{
  "model": "CTC audio transcriber",
  "dataset": "read English sentences (LibriTTS-R)",
  "train_examples": 15625,
  "noise_aug": 0.002,
  "n_mels": 80,
  "hop_length": 160,
  "input": "log_mel",
  "spec_augment": true,
  "win_length": 512,
  "tokenizer": "word",
  "vocab_size": 8027,
  "arch": "transformer",
  "norm": "layernorm",
  "norm_position": "pre",
  "activation": "silu",
  "mlp_ratio": 2,
  "head_dim": 64,
  "fused_qkv": true,
  "bias": "all",
  "qk_norm": false,
  "parallel_block": false,
  "inner_norm": false,
  "subsampling": 4,
  "layers": 8,
  "width": 192,
  "positions": "conv",
  "init": "xavier_uniform",
  "residual_init": "scaled_by_depth",
  "optimizer": "adamw",
  "lr": 0.0023,
  "beta1": 0.9,
  "beta2": 0.999,
  "eps": 1e-06,
  "steps": 4500,
  "batch_size": 512,
  "epochs": 147.5,
  "lr_schedule": "wsd",
  "decay_fraction": 0.2,
  "final_lr_fraction": 0.05,
  "warmup_steps": 220,
  "weight_decay": 0.3
}
Rows from block 2 of a small CTC audio transcriber, named by matrix and row number. Rows with one number belong to one neuron. Each number is 200 + 20 x the weight over its row's rms, rounded and kept within 0 to 999. All counts start at 0. After the name is the row's rms in percent of the matrix's.
After each neuron's rows are labels from the 100 clips, of 14848, where the neuron reaches its highest value: "responds to" is what is common among them. Only what is clearly more common there than usual is listed. The data: read English sentences (LibriTTS-R).
# fc1: MLP up (model.blocks.2.mlp.fc1.weight, 384x192), inputs 0-191
# fc2: MLP down (model.blocks.2.mlp.fc2.weight, 192x384, transposed), outputs 0-191

fc1.333,094,168,201,202,199,173,204,198,190,183,199,220,208,188,170,190,178,213,196,177,234,221,200,201,158,185,241,223,212,180,189,198,176,238,187,210,196,233,181,202,190,220,222,204,209,193,198,217,179,188,243,217,192,201,202,179,205,200,190,183,186,207,225,152,204,231,226,189,204,204,203,155,172,226,218,179,180,190,206,202,209,204,212,202,188,225,208,207,210,215,194,159,215,256,162,212,207,205,205,185,199,167,176,199,186,187,211,190,188,200,198,195,181,191,207,212,193,221,203,213,201,220,231,219,176,199,233,212,205,172,186,182,223,198,198,221,208,177,184,172,213,215,211,186,167,144,209,241,207,181,220,187,172,167,220,208,175,191,185,239,195,188,206,162,185,199,225,152,198,210,214,194,166,177,221,188,170,214,217,177,239,231,178,178,189,205,202,227,208,200,209,222,214
fc2.333,094,174,220,208,185,238,244,180,226,204,221,187,190,223,209,193,199,185,174,208,194,195,219,211,245,177,138,157,195,213,207,191,215,194,265,155,170,187,228,206,205,227,206,197,191,179,202,200,197,190,191,189,201,220,208,201,229,182,203,213,200,159,197,206,182,173,197,222,201,170,182,213,230,201,177,218,194,225,220,181,188,225,216,193,203,227,162,191,185,203,200,222,183,201,208,191,187,223,187,178,234,182,187,190,213,201,211,185,214,182,202,191,184,214,177,182,170,203,193,180,226,212,200,207,195,210,171,187,190,206,212,210,184,197,167,216,184,219,191,204,237,185,197,230,239,191,177,176,204,203,212,216,205,241,220,222,237,253,204,200,202,207,178,202,214,165,196,256,185,210,194,213,183,226,203,190,191,193,218,211,186,199,221,188,167,187,196,199,207,208,221,175,175
responds to: voice: male

fc1.76,087,202,204,205,255,202,211,221,205,186,231,217,196,240,195,195,184,213,197,183,241,194,194,182,187,205,212,226,186,184,191,203,228,222,203,222,199,209,130,232,180,212,170,217,182,188,193,203,195,220,195,198,191,238,210,190,212,226,215,206,211,196,196,185,217,229,177,192,193,198,192,168,188,202,181,189,198,206,195,199,173,231,193,180,158,231,155,185,187,201,196,192,210,184,247,219,203,224,220,186,191,216,156,193,208,193,195,201,176,212,183,208,156,198,218,220,166,205,213,196,237,163,212,222,230,196,210,190,233,222,248,202,136,201,202,205,210,222,221,205,176,175,207,173,179,185,205,211,185,178,182,219,198,160,200,213,196,192,191,185,204,172,217,197,216,200,208,244,205,193,189,216,220,167,185,206,186,201,182,206,188,213,207,171,200,183,209,216,189,231,196,186,180
fc2.76,117,189,196,189,196,209,202,176,179,174,162,219,185,184,196,186,199,210,169,209,235,180,211,192,181,177,201,175,210,216,192,170,180,184,220,187,206,207,213,185,208,175,240,185,201,217,220,187,244,178,236,194,183,170,209,221,186,204,191,203,188,202,187,223,204,214,220,215,220,203,213,233,187,220,227,228,223,185,222,180,188,189,215,179,209,180,218,230,218,209,185,202,222,211,133,163,176,185,222,226,213,210,211,174,198,216,215,229,199,183,207,213,224,211,211,177,231,195,191,200,208,208,207,147,195,175,179,221,219,203,146,207,225,222,216,215,195,224,202,174,199,208,173,212,181,212,195,165,195,213,188,196,226,210,210,167,188,239,217,215,203,248,210,211,186,186,205,147,197,202,202,188,170,219,196,182,224,187,211,213,218,182,178,193,232,200,202,199,235,193,228,217,222
responds to: the word "not"

fc1.41,090,208,196,193,201,194,218,196,205,182,208,200,204,166,203,199,202,204,187,178,220,203,209,184,220,152,198,160,199,203,203,184,200,210,214,197,198,175,226,232,196,197,206,210,187,219,199,207,180,204,200,192,202,199,209,199,215,214,167,186,182,220,188,167,175,211,191,228,240,180,205,190,194,189,200,195,228,237,200,164,165,216,174,191,249,203,233,190,170,212,196,210,215,242,203,199,183,239,274,234,236,194,201,197,200,184,230,223,167,201,210,237,188,197,226,205,198,184,231,173,217,179,215,209,209,193,161,181,216,193,212,199,199,190,228,167,177,205,225,214,186,203,199,165,176,177,199,217,195,204,198,235,180,206,172,193,210,196,231,217,165,196,249,225,229,166,206,162,204,187,211,192,211,199,205,202,193,222,177,185,210,195,187,169,192,202,189,209,199,239,240,189,208
fc2.41,072,207,153,227,202,170,189,192,203,190,214,210,186,172,207,180,175,180,214,183,196,177,194,200,175,250,197,211,195,195,172,188,189,208,179,195,208,181,164,189,185,231,200,165,205,224,234,201,188,221,199,183,227,195,222,203,207,199,224,218,213,216,200,247,200,203,173,215,194,233,202,208,216,199,190,172,181,216,198,231,167,184,186,219,218,247,182,218,208,197,190,194,201,205,205,241,186,177,146,194,172,194,196,190,229,201,192,179,190,195,202,168,199,237,184,201,196,230,168,226,231,219,190,200,196,195,266,184,209,218,212,216,182,201,197,217,214,214,202,193,188,162,217,187,223,209,229,227,210,193,177,202,188,201,175,173,211,179,202,192,207,196,197,218,178,266,181,246,195,209,202,235,207,201,199,197,226,173,235,199,193,194,176,181,202,196,233,187,206,194,195,200,202
responds to: voice: male

fc1.204,109,186,235,166,200,220,185,219,222,228,196,204,190,193,151,190,172,210,241,176,190,164,173,211,155,226,178,192,171,216,194,202,195,185,160,215,202,210,182,230,202,174,228,215,212,191,206,212,181,222,194,200,210,210,193,205,201,212,238,179,180,180,217,231,201,236,194,209,196,213,207,186,187,206,221,212,213,204,198,211,207,218,180,206,191,187,206,178,202,195,206,185,207,203,247,225,172,183,226,214,245,229,189,219,243,190,222,208,215,186,199,197,205,209,228,195,197,166,212,194,204,189,206,216,191,202,239,184,206,206,215,178,178,183,199,192,214,208,238,172,210,218,166,203,179,192,201,169,213,203,210,220,206,204,201,204,146,124,191,200,210,203,210,204,208,202,206,176,199,211,142,197,201,224,180,158,213,187,201,216,174,207,227,179,192,195,199,194,204,217,226,169,210
fc2.204,134,180,194,204,206,213,203,184,215,201,196,159,201,196,205,205,209,206,204,176,179,205,202,205,184,175,162,207,204,196,221,203,204,214,209,181,206,227,220,182,156,198,203,169,206,210,183,189,226,219,214,192,173,174,199,188,203,174,237,195,245,174,213,226,196,134,188,185,207,203,209,211,221,192,210,188,224,218,214,208,197,176,228,182,206,180,190,212,194,248,176,212,182,211,198,164,181,193,167,175,185,163,202,171,210,238,203,204,219,182,227,198,191,220,204,208,167,222,209,203,232,201,236,205,198,223,202,214,226,218,205,234,209,204,176,240,222,191,183,227,231,218,206,198,195,198,164,195,212,190,194,229,201,195,233,195,230,168,217,182,173,187,159,199,198,225,196,202,210,176,184,212,186,219,217,210,201,227,215,173,194,208,152,202,156,206,217,190,150,179,222,210,206
responds to: the word "the"; the word "of"

fc1.135,101,210,191,195,184,226,180,216,208,155,194,196,193,236,184,154,169,223,200,193,209,180,228,207,170,199,184,228,205,144,216,218,205,217,203,224,213,176,191,211,189,228,231,173,170,190,208,217,202,232,141,217,213,227,197,186,204,195,168,198,183,146,195,200,205,233,205,183,204,198,176,199,213,200,190,187,221,218,178,175,185,205,188,212,178,184,205,198,195,178,210,156,208,225,204,202,175,169,193,202,222,186,211,177,201,190,231,196,199,212,190,163,185,223,221,211,147,211,196,194,226,195,227,195,190,193,222,197,219,189,240,203,206,181,200,189,216,219,199,212,199,197,180,218,194,227,234,205,197,190,202,210,198,197,220,210,173,201,206,230,272,203,198,191,192,232,161,183,206,192,206,232,194,184,186,196,170,178,195,189,200,208,164,188,218,200,221,213,227,216,212,216,193
fc2.135,081,184,199,214,211,178,212,194,196,213,207,162,202,198,179,231,198,202,196,196,201,254,209,212,196,177,244,186,181,241,220,187,220,205,194,226,176,199,214,203,252,204,210,249,198,200,151,197,193,184,239,240,178,176,194,157,230,206,211,196,184,249,200,202,178,189,206,188,203,193,207,206,186,220,210,161,203,181,223,217,199,189,227,192,197,225,204,173,210,202,183,277,179,179,215,175,207,181,214,196,159,244,201,213,185,210,224,201,198,219,201,215,211,174,184,206,221,206,201,191,167,210,192,198,206,199,187,203,165,207,163,206,214,199,242,187,210,169,197,198,211,202,214,169,189,194,176,193,186,175,190,189,195,231,214,219,195,213,210,186,182,209,222,209,203,177,206,198,182,191,199,209,205,175,201,211,187,183,154,188,193,179,231,192,200,188,159,188,203,212,198,203,180
responds to: voice: male

fc1.220,110,155,170,184,182,202,210,236,181,208,184,214,212,138,219,202,188,189,201,208,234,193,210,210,235,220,184,175,213,183,216,206,182,186,190,200,211,238,166,210,180,210,200,206,225,181,215,218,188,219,218,216,176,186,186,221,210,233,225,196,171,226,204,220,200,224,182,201,249,185,213,218,251,202,185,209,194,183,181,216,203,202,211,210,195,219,218,199,215,173,169,182,207,206,209,192,218,213,214,228,182,236,210,177,177,166,203,211,179,188,203,223,215,211,270,179,199,198,207,222,199,195,208,197,209,227,205,206,193,158,190,196,215,210,204,183,207,210,216,194,216,184,192,180,231,200,205,174,208,198,200,193,208,173,216,236,165,210,201,216,220,173,183,163,206,204,192,190,189,158,202,180,179,217,166,201,216,226,177,179,195,206,201,180,222,142,177,221,201,198,185,194,220
fc2.220,065,171,214,200,195,197,192,204,211,197,251,186,187,177,223,172,226,216,185,211,185,205,192,218,221,184,211,179,204,201,200,199,186,185,155,242,207,197,176,192,236,190,201,224,169,223,240,193,208,198,194,169,193,205,204,215,197,205,164,195,218,234,213,217,173,220,208,207,213,188,188,203,224,258,193,182,197,190,185,220,223,219,191,204,198,202,231,184,192,269,193,181,200,219,224,167,216,183,221,188,192,180,182,153,226,169,197,196,234,184,195,222,204,182,179,198,219,226,177,191,162,228,178,158,215,199,182,205,205,191,216,204,206,184,180,210,193,187,178,221,201,184,192,218,180,212,170,216,212,200,164,198,223,205,207,182,191,181,184,212,207,194,194,206,185,245,218,197,211,190,213,203,196,183,206,211,203,141,200,199,209,216,215,259,176,216,204,195,174,183,177,204,206
responds to: voice: male

fc1.163,094,219,245,206,213,211,220,197,185,173,199,198,184,168,184,191,198,241,173,192,212,213,224,188,210,202,224,201,203,189,218,205,128,231,179,194,187,201,207,209,233,220,171,202,214,160,208,186,175,214,209,204,167,213,187,221,164,179,230,226,170,192,207,206,210,215,202,186,192,193,239,218,202,211,223,141,210,238,217,206,217,191,215,204,181,155,177,188,202,215,190,193,197,175,207,185,215,183,212,200,206,225,231,180,192,200,173,184,186,186,207,178,207,200,211,195,224,198,196,209,164,173,175,200,209,188,202,174,209,206,220,203,182,168,190,189,194,185,215,219,171,181,208,222,225,170,202,200,189,191,196,208,191,222,169,185,218,211,220,206,193,186,207,208,176,191,208,216,180,236,177,202,212,185,196,207,201,208,190,204,192,184,185,178,204,232,192,175,243,208,262,253,225
fc2.163,089,171,176,217,203,238,220,192,186,182,213,204,219,184,210,210,201,196,206,232,211,207,196,218,201,183,192,199,203,225,197,200,166,186,212,195,206,180,207,153,148,194,215,210,200,214,218,225,222,217,187,202,211,213,172,189,241,222,230,224,191,187,187,184,234,184,171,203,201,209,234,173,209,162,193,215,213,178,160,194,201,164,208,221,190,188,205,211,216,194,170,203,210,227,201,216,209,167,230,175,186,190,177,168,135,236,212,186,257,173,172,212,192,193,205,180,183,188,196,209,213,185,211,193,220,206,190,199,225,216,175,240,197,182,187,182,237,208,217,198,240,179,208,203,174,224,212,222,207,199,210,193,173,190,182,224,208,198,212,180,194,196,151,183,214,184,239,186,223,214,193,194,215,189,193,186,179,212,201,185,180,177,201,244,190,223,204,209,178,199,195,214,188
responds to: the word "not"

fc1.364,101,185,219,189,241,191,187,210,179,213,223,234,189,207,201,141,137,217,199,211,214,184,203,197,197,215,174,149,185,194,205,198,195,206,196,184,171,216,202,204,219,224,198,211,195,178,205,192,209,208,200,166,213,225,185,215,217,199,209,207,216,168,207,210,220,216,186,191,209,202,176,219,193,204,223,188,195,250,205,158,207,205,228,212,231,207,173,200,181,221,204,182,198,192,205,209,164,213,215,176,203,210,229,204,202,222,208,213,204,170,187,185,204,221,207,187,224,198,229,193,208,180,184,195,211,185,214,192,219,179,205,203,157,185,203,234,152,215,220,176,164,169,185,210,237,219,224,170,216,170,212,273,195,238,212,201,152,184,216,183,183,200,231,202,195,169,203,189,199,189,199,194,195,227,206,163,217,211,219,198,197,196,229,189,215,206,226,201,199,204,197,189,194
fc2.364,112,192,195,185,199,164,234,204,195,217,170,198,209,183,190,185,233,175,208,202,200,209,171,192,226,184,246,205,211,218,202,202,188,219,198,204,199,191,192,172,204,228,184,188,209,173,175,200,161,215,202,228,224,180,222,185,213,206,133,173,190,205,208,184,217,217,211,181,197,165,221,230,208,178,222,208,210,200,227,174,195,192,195,203,212,203,211,181,207,231,184,175,222,204,166,216,211,195,230,207,165,207,196,207,187,186,197,199,202,226,208,187,202,175,225,187,183,207,219,236,208,227,170,197,213,205,208,205,206,227,235,208,209,158,240,167,181,197,210,206,196,157,194,193,192,184,221,262,201,190,198,151,172,227,196,192,198,222,189,192,177,201,176,190,216,178,207,187,190,200,216,183,209,220,189,208,172,157,202,176,251,193,215,193,201,223,225,223,172,208,175,189,210
responds to: voice: female

fc1.36,094,183,229,179,235,204,216,240,205,187,220,196,162,175,221,217,183,212,158,198,231,187,219,213,208,235,236,227,214,196,194,213,212,243,201,212,183,210,174,206,214,210,175,188,201,168,197,198,222,214,203,229,206,213,200,199,186,215,220,200,197,190,206,206,205,241,200,192,189,177,221,227,199,211,202,213,207,197,198,225,202,178,206,190,153,177,199,192,204,221,191,168,196,197,201,203,202,228,188,223,161,253,175,184,185,233,217,181,199,180,174,193,174,207,188,208,198,232,193,200,148,207,212,207,155,171,266,218,222,204,169,199,218,206,223,206,207,209,197,193,205,212,206,171,175,223,218,176,202,198,196,194,208,188,180,205,201,223,205,189,221,196,158,179,199,191,206,167,215,169,186,170,186,220,188,182,158,206,221,221,200,225,170,195,188,154,195,188,207,198,185,199,203
fc2.36,087,208,211,208,212,148,202,169,179,199,212,194,192,192,202,177,205,185,195,208,159,194,179,189,218,193,163,170,210,195,218,219,224,179,213,234,204,189,209,195,218,204,224,180,173,192,211,220,188,226,162,178,191,211,197,173,202,223,190,206,195,164,215,166,169,194,218,191,217,230,158,199,205,205,189,208,209,202,203,193,168,226,197,199,205,215,213,181,199,176,205,201,204,198,200,173,184,211,222,199,201,169,191,198,214,161,179,216,256,189,222,191,185,210,185,169,182,216,209,187,238,201,204,207,231,223,174,203,185,210,237,180,209,183,211,178,238,179,189,224,188,167,205,208,208,193,168,230,190,207,199,245,186,176,193,221,221,222,199,226,213,174,211,234,200,172,205,227,181,257,181,218,219,211,204,222,203,200,171,144,200,181,218,195,192,209,230,203,190,185,229,192,222
responds to: voice: male

fc1.67,093,207,219,210,210,205,204,210,202,217,231,199,215,219,204,192,208,203,199,178,185,192,217,210,210,209,171,184,197,208,212,194,195,202,216,198,196,202,194,201,205,182,194,201,201,190,185,163,170,187,196,204,200,221,174,165,246,216,199,204,167,214,193,199,242,216,210,234,227,200,168,188,209,231,228,209,212,215,186,239,188,217,204,211,192,217,159,209,183,221,201,182,193,211,229,223,156,208,216,224,223,204,223,196,201,219,232,221,177,188,170,192,212,217,207,210,169,192,213,171,188,186,197,178,204,194,179,154,205,232,249,188,211,208,256,184,225,227,228,185,192,121,215,175,196,205,199,209,190,238,158,211,177,191,178,214,184,179,202,200,199,219,203,183,194,186,187,164,205,196,182,180,226,243,222,181,212,225,207,191,211,194,187,177,199,203,201,161,181,171,200,208,221
fc2.67,119,202,185,192,178,156,207,211,197,186,199,207,175,188,224,187,174,190,226,206,209,203,181,214,193,211,208,173,194,189,205,195,176,195,156,179,203,193,212,172,172,248,194,169,192,220,214,238,202,187,188,199,218,212,207,230,169,162,183,177,206,185,215,208,165,153,219,194,200,209,208,236,182,181,158,224,176,212,198,181,196,189,172,202,178,210,224,156,189,219,197,199,214,155,198,217,231,180,200,200,208,179,204,195,187,192,198,189,219,221,218,187,196,227,192,185,200,226,202,190,232,199,225,210,218,194,263,237,186,158,191,201,204,201,168,233,196,161,209,215,205,242,191,200,193,193,205,191,213,196,200,197,201,221,214,199,228,228,208,207,205,217,178,206,183,199,215,225,187,206,238,207,182,190,214,207,215,160,197,182,176,227,193,206,253,205,208,231,189,217,192,170,209
responds to: voice: female

fc1.139,119,193,204,183,224,203,196,238,165,160,201,238,182,204,206,211,171,207,155,186,179,203,188,208,212,191,211,203,185,196,168,186,206,203,231,201,180,211,186,200,236,210,191,192,209,196,222,263,180,212,199,233,212,179,200,198,230,192,213,195,197,185,206,171,226,208,189,219,218,204,189,206,198,210,202,217,194,218,203,193,202,205,179,208,185,225,216,207,179,179,211,210,196,216,228,225,179,197,230,207,209,219,196,208,225,177,193,197,219,177,180,149,188,203,209,216,201,160,189,181,239,199,195,163,203,198,237,191,204,186,230,194,152,164,208,198,204,248,216,213,206,205,217,198,139,203,250,189,219,189,179,203,197,186,210,207,152,217,211,208,229,208,222,240,200,205,186,197,146,199,165,194,195,181,193,184,203,207,176,185,188,218,196,190,213,194,173,175,208,164,200,194,203
fc2.139,118,157,194,193,194,212,197,210,207,205,178,184,187,206,190,201,203,230,198,220,212,196,199,166,256,199,258,231,202,172,200,218,216,216,202,185,192,209,231,190,208,193,217,187,180,164,145,257,202,183,194,219,241,200,209,190,217,210,205,208,207,168,166,200,238,189,191,198,206,257,205,223,185,190,180,207,194,202,207,217,198,171,202,182,194,246,206,209,202,150,205,238,198,182,189,167,208,221,173,200,199,183,200,223,197,183,209,201,206,188,207,176,198,202,193,196,216,162,182,169,195,198,255,186,193,193,192,191,190,202,207,197,196,163,171,197,205,223,169,205,188,225,211,187,155,209,195,210,192,210,176,156,216,202,193,207,200,204,177,185,176,204,186,208,183,194,188,244,185,211,243,193,202,222,194,225,209,215,225,211,227,227,196,212,191,210,206,198,185,211,206,209,194
responds to: the word "not"

fc1.14,093,170,204,186,172,200,228,203,178,195,198,177,211,195,207,164,187,208,189,137,191,200,183,209,162,233,210,229,182,157,181,212,217,201,185,215,210,232,233,202,221,211,209,186,197,220,194,200,196,249,212,244,191,218,188,163,239,219,190,222,198,189,215,188,211,215,198,189,210,214,206,190,191,198,220,204,211,222,170,201,224,199,212,206,202,225,157,179,237,207,209,164,190,221,203,184,207,212,222,207,206,192,194,190,200,157,204,193,222,182,190,174,188,207,214,158,228,214,193,184,197,218,187,198,177,203,192,196,213,195,197,211,211,228,223,179,215,195,193,204,211,189,175,161,194,205,190,180,182,170,197,223,221,236,181,219,210,232,168,217,219,184,189,160,178,207,227,200,223,224,188,190,208,211,217,200,164,193,152,249,204,224,218,170,174,215,202,193,214,199,232,218,199
fc2.14,064,222,177,201,219,230,197,212,190,218,189,191,201,171,205,213,206,203,193,218,199,177,208,206,212,182,166,190,215,220,185,176,183,189,216,240,189,198,171,205,177,241,204,201,200,162,189,188,185,204,201,182,170,207,219,258,166,225,202,217,201,183,168,219,130,182,201,192,188,202,212,192,174,197,192,180,190,212,236,187,189,169,191,217,209,178,190,233,197,189,207,210,183,170,238,200,199,248,181,218,197,222,199,184,221,264,186,201,216,235,197,198,186,203,230,220,230,198,205,165,220,189,208,198,196,211,202,200,205,215,197,207,185,177,154,200,192,233,202,186,189,184,192,229,235,204,214,236,235,194,185,205,180,169,213,195,202,168,219,218,195,219,220,206,257,177,179,197,194,204,187,202,170,218,204,194,193,197,210,186,193,183,218,204,193,188,197,205,221,158,197,196,204
responds to: voice: male

fc1.194,101,214,210,204,207,195,194,237,194,234,208,180,192,196,200,196,192,169,213,236,211,184,192,203,242,209,183,150,186,208,193,199,209,196,173,203,220,209,190,206,207,173,197,205,219,209,197,202,211,197,226,186,196,187,191,233,209,172,183,185,206,202,218,179,219,175,234,183,191,184,199,172,208,192,165,184,179,269,220,199,184,256,179,241,178,211,184,201,193,197,216,187,178,190,209,197,220,185,229,191,209,185,222,193,214,195,191,208,201,197,177,245,186,191,221,164,203,223,219,176,187,190,206,217,214,210,192,186,202,160,192,201,182,164,207,196,170,246,204,154,178,200,195,225,199,193,209,174,218,194,208,214,165,229,220,198,215,237,243,196,155,196,236,183,213,182,220,201,199,179,206,198,216,206,184,195,184,191,195,168,220,196,247,176,198,190,196,188,222,190,234,174,200
fc2.194,082,241,230,180,186,198,196,182,186,188,212,221,202,169,189,203,187,203,213,196,217,213,195,206,189,235,215,217,265,199,220,195,196,201,165,193,206,186,217,198,177,179,193,219,183,196,183,192,181,190,195,195,198,196,211,182,239,184,221,197,205,223,237,210,198,184,224,183,202,180,195,179,179,161,227,195,237,188,209,215,209,191,224,175,223,191,176,183,194,189,188,199,200,195,207,231,171,190,254,180,199,256,200,212,189,188,205,183,175,185,191,210,186,223,199,200,163,176,193,210,171,179,192,168,211,204,182,186,185,246,218,221,220,189,202,229,160,205,200,219,187,230,224,206,226,182,192,232,200,219,249,190,207,189,207,162,202,250,210,204,187,186,171,200,227,201,176,236,208,208,198,224,203,164,197,217,193,179,229,219,207,184,166,178,213,187,180,177,197,200,215,215,214
responds to: voice: female; the word "was"

fc1.25,092,212,212,184,204,190,201,165,198,215,201,233,207,160,193,203,205,211,234,218,213,177,215,198,195,231,219,187,217,213,181,204,219,206,182,217,233,196,210,207,189,181,214,205,201,222,192,217,194,230,222,215,158,208,203,207,232,189,180,184,183,192,171,176,191,200,201,181,243,181,223,189,213,191,223,233,224,200,208,205,190,204,196,214,202,158,184,220,187,193,172,180,185,195,193,206,201,192,271,202,166,237,225,173,224,179,242,198,202,204,176,219,204,225,216,204,207,190,224,198,192,191,218,182,209,208,223,179,195,210,201,178,182,237,202,215,197,206,206,201,222,194,195,177,189,163,212,221,188,184,179,189,155,165,197,190,206,215,194,199,205,185,202,120,182,201,164,179,190,213,234,204,184,194,199,218,196,215,168,165,208,203,181,184,195,171,213,149,205,223,226,214,209
fc2.25,090,200,181,184,184,216,198,169,164,212,241,246,205,204,209,191,190,221,189,172,181,191,206,214,211,173,198,190,193,200,183,172,201,183,221,202,193,217,187,225,216,210,175,190,188,161,191,185,205,207,172,203,223,208,222,206,181,205,224,199,197,197,197,208,229,212,197,169,191,185,214,171,221,239,166,207,200,198,168,211,231,218,216,181,196,208,189,213,192,179,239,189,219,224,192,222,206,179,166,233,240,184,216,226,166,221,172,201,180,179,184,196,195,168,203,209,208,218,188,171,201,228,187,221,207,216,193,185,228,184,136,216,220,195,232,187,217,212,236,189,155,215,216,208,190,221,196,195,195,211,216,203,213,198,185,225,227,155,196,215,215,186,185,194,174,189,229,203,182,182,145,199,178,228,229,176,185,224,189,229,201,200,214,202,180,219,184,222,182,188,188,215,179
responds to: voice: male

fc1.116,096,156,213,181,218,212,224,183,182,192,215,219,177,202,193,172,169,176,185,223,193,210,219,173,194,233,213,222,219,202,180,199,193,199,209,197,207,180,227,211,233,222,226,209,203,179,217,244,152,174,232,213,195,209,194,236,195,213,188,182,223,202,178,221,196,216,178,238,189,186,188,179,215,211,164,221,223,202,189,192,180,222,209,200,195,209,200,178,222,217,208,231,182,191,217,191,188,204,188,178,205,218,208,180,199,208,180,194,172,186,194,234,171,211,196,210,222,196,201,198,210,154,195,178,198,210,174,182,231,211,227,198,183,223,220,164,184,198,216,183,229,211,198,160,204,222,192,221,210,215,180,200,223,209,224,208,203,196,175,213,183,199,160,220,209,208,217,207,145,213,191,190,179,222,210,168,209,213,175,219,259,209,211,152,225,197,175,239,196,211,186,188,174
fc2.116,100,209,214,209,184,212,175,213,210,193,210,198,199,219,178,193,180,192,217,188,198,171,190,192,146,193,206,194,213,195,194,209,201,194,170,195,210,213,195,174,173,189,230,190,205,184,190,173,207,200,181,194,202,215,197,208,213,202,226,200,213,205,235,196,205,205,196,215,208,153,229,212,186,187,272,187,192,194,208,200,199,237,216,242,200,149,192,221,201,198,206,180,177,208,205,175,199,200,195,181,182,186,219,199,208,212,204,211,229,204,217,166,197,210,216,184,210,202,190,211,173,219,166,266,186,179,226,233,195,214,212,179,178,219,148,239,177,181,185,162,170,194,172,230,186,193,196,176,194,198,251,212,199,206,230,187,162,201,234,195,196,179,194,209,205,209,216,186,193,206,222,197,203,225,188,195,202,176,223,148,212,202,170,208,193,237,234,180,204,208,189,209,214
responds to: voice: female

fc1.327,106,207,208,177,183,211,208,213,185,208,189,216,211,212,173,222,217,182,232,168,210,196,198,207,173,217,226,196,183,214,189,186,229,190,182,198,199,197,171,202,196,201,171,234,205,226,183,216,201,205,217,209,189,198,195,179,244,190,195,181,213,155,212,193,205,213,194,212,211,158,202,214,199,197,215,168,193,214,206,204,192,228,204,216,160,153,200,217,222,238,198,173,203,209,192,191,157,196,235,198,188,207,212,220,211,184,206,181,234,173,172,211,206,199,184,223,216,199,225,186,191,202,210,219,166,180,227,205,214,184,177,183,196,183,212,192,194,243,193,165,194,188,205,209,198,169,220,177,192,170,212,233,231,224,207,189,154,207,195,172,149,207,209,188,210,185,202,175,167,199,195,197,218,202,202,153,181,216,211,228,180,219,257,198,251,192,189,197,226,207,233,204,230
fc2.327,075,271,205,160,174,188,184,213,191,196,195,247,200,225,176,199,197,204,211,220,168,220,192,189,221,234,228,174,206,196,197,191,231,201,246,213,180,180,207,165,184,187,173,190,194,201,202,169,208,197,202,190,188,189,194,222,189,179,217,191,230,175,196,197,177,216,188,201,197,221,204,209,200,164,236,205,205,184,168,196,210,250,204,200,203,244,199,225,211,215,186,170,199,217,166,189,188,203,183,194,195,168,217,182,205,243,197,205,194,218,186,251,193,233,179,182,204,205,203,184,202,218,226,153,223,206,222,193,218,201,185,221,211,198,175,205,187,186,191,211,208,215,218,191,215,227,200,223,218,199,196,187,187,240,217,193,186,158,196,164,173,216,189,207,205,179,163,223,209,198,215,199,207,223,201,202,187,210,201,208,199,202,184,196,181,205,260,202,170,175,214,187,221
responds to: the word "the"; voice: male

fc1.164,096,216,190,166,193,206,193,185,195,198,210,257,190,199,189,178,190,205,233,211,196,206,183,183,176,229,191,180,174,217,199,217,205,165,209,219,203,182,210,239,180,205,191,206,176,188,190,179,179,212,185,209,191,181,214,180,197,221,232,198,209,201,208,226,203,188,228,208,216,203,219,203,180,193,197,150,247,186,241,237,216,232,200,195,176,224,189,211,242,206,234,225,207,204,221,187,196,208,202,202,209,194,195,228,241,187,218,203,228,146,192,214,217,197,171,225,168,184,216,165,238,197,199,206,183,207,196,181,221,203,213,192,181,214,229,189,189,212,208,176,168,206,206,221,209,169,215,209,183,198,193,186,180,198,217,194,178,164,188,169,159,211,260,181,171,211,184,193,165,195,192,204,196,189,217,213,201,201,206,214,201,202,187,188,215,223,191,217,248,236,219,201,214
fc2.164,135,221,200,197,193,173,212,214,205,209,176,214,225,221,175,183,181,223,223,204,188,207,182,184,167,173,167,206,193,186,219,232,193,204,231,201,170,227,158,207,159,207,228,223,198,184,240,226,198,197,203,209,184,194,195,194,199,194,230,203,238,191,182,196,153,206,195,165,194,219,194,191,201,211,229,242,224,233,214,181,199,242,188,203,191,220,187,218,184,199,174,197,197,258,209,153,203,224,212,176,189,177,212,184,212,190,164,211,197,204,190,174,212,187,177,227,215,210,197,231,210,197,193,195,226,227,188,219,251,170,197,198,198,215,182,203,186,210,241,235,198,192,194,194,210,212,202,209,189,190,189,165,210,186,191,202,199,186,202,198,186,217,152,231,208,209,204,213,205,173,204,211,194,211,201,200,188,178,192,164,184,222,182,220,153,193,191,171,189,179,200,167,229
responds to: the word "the"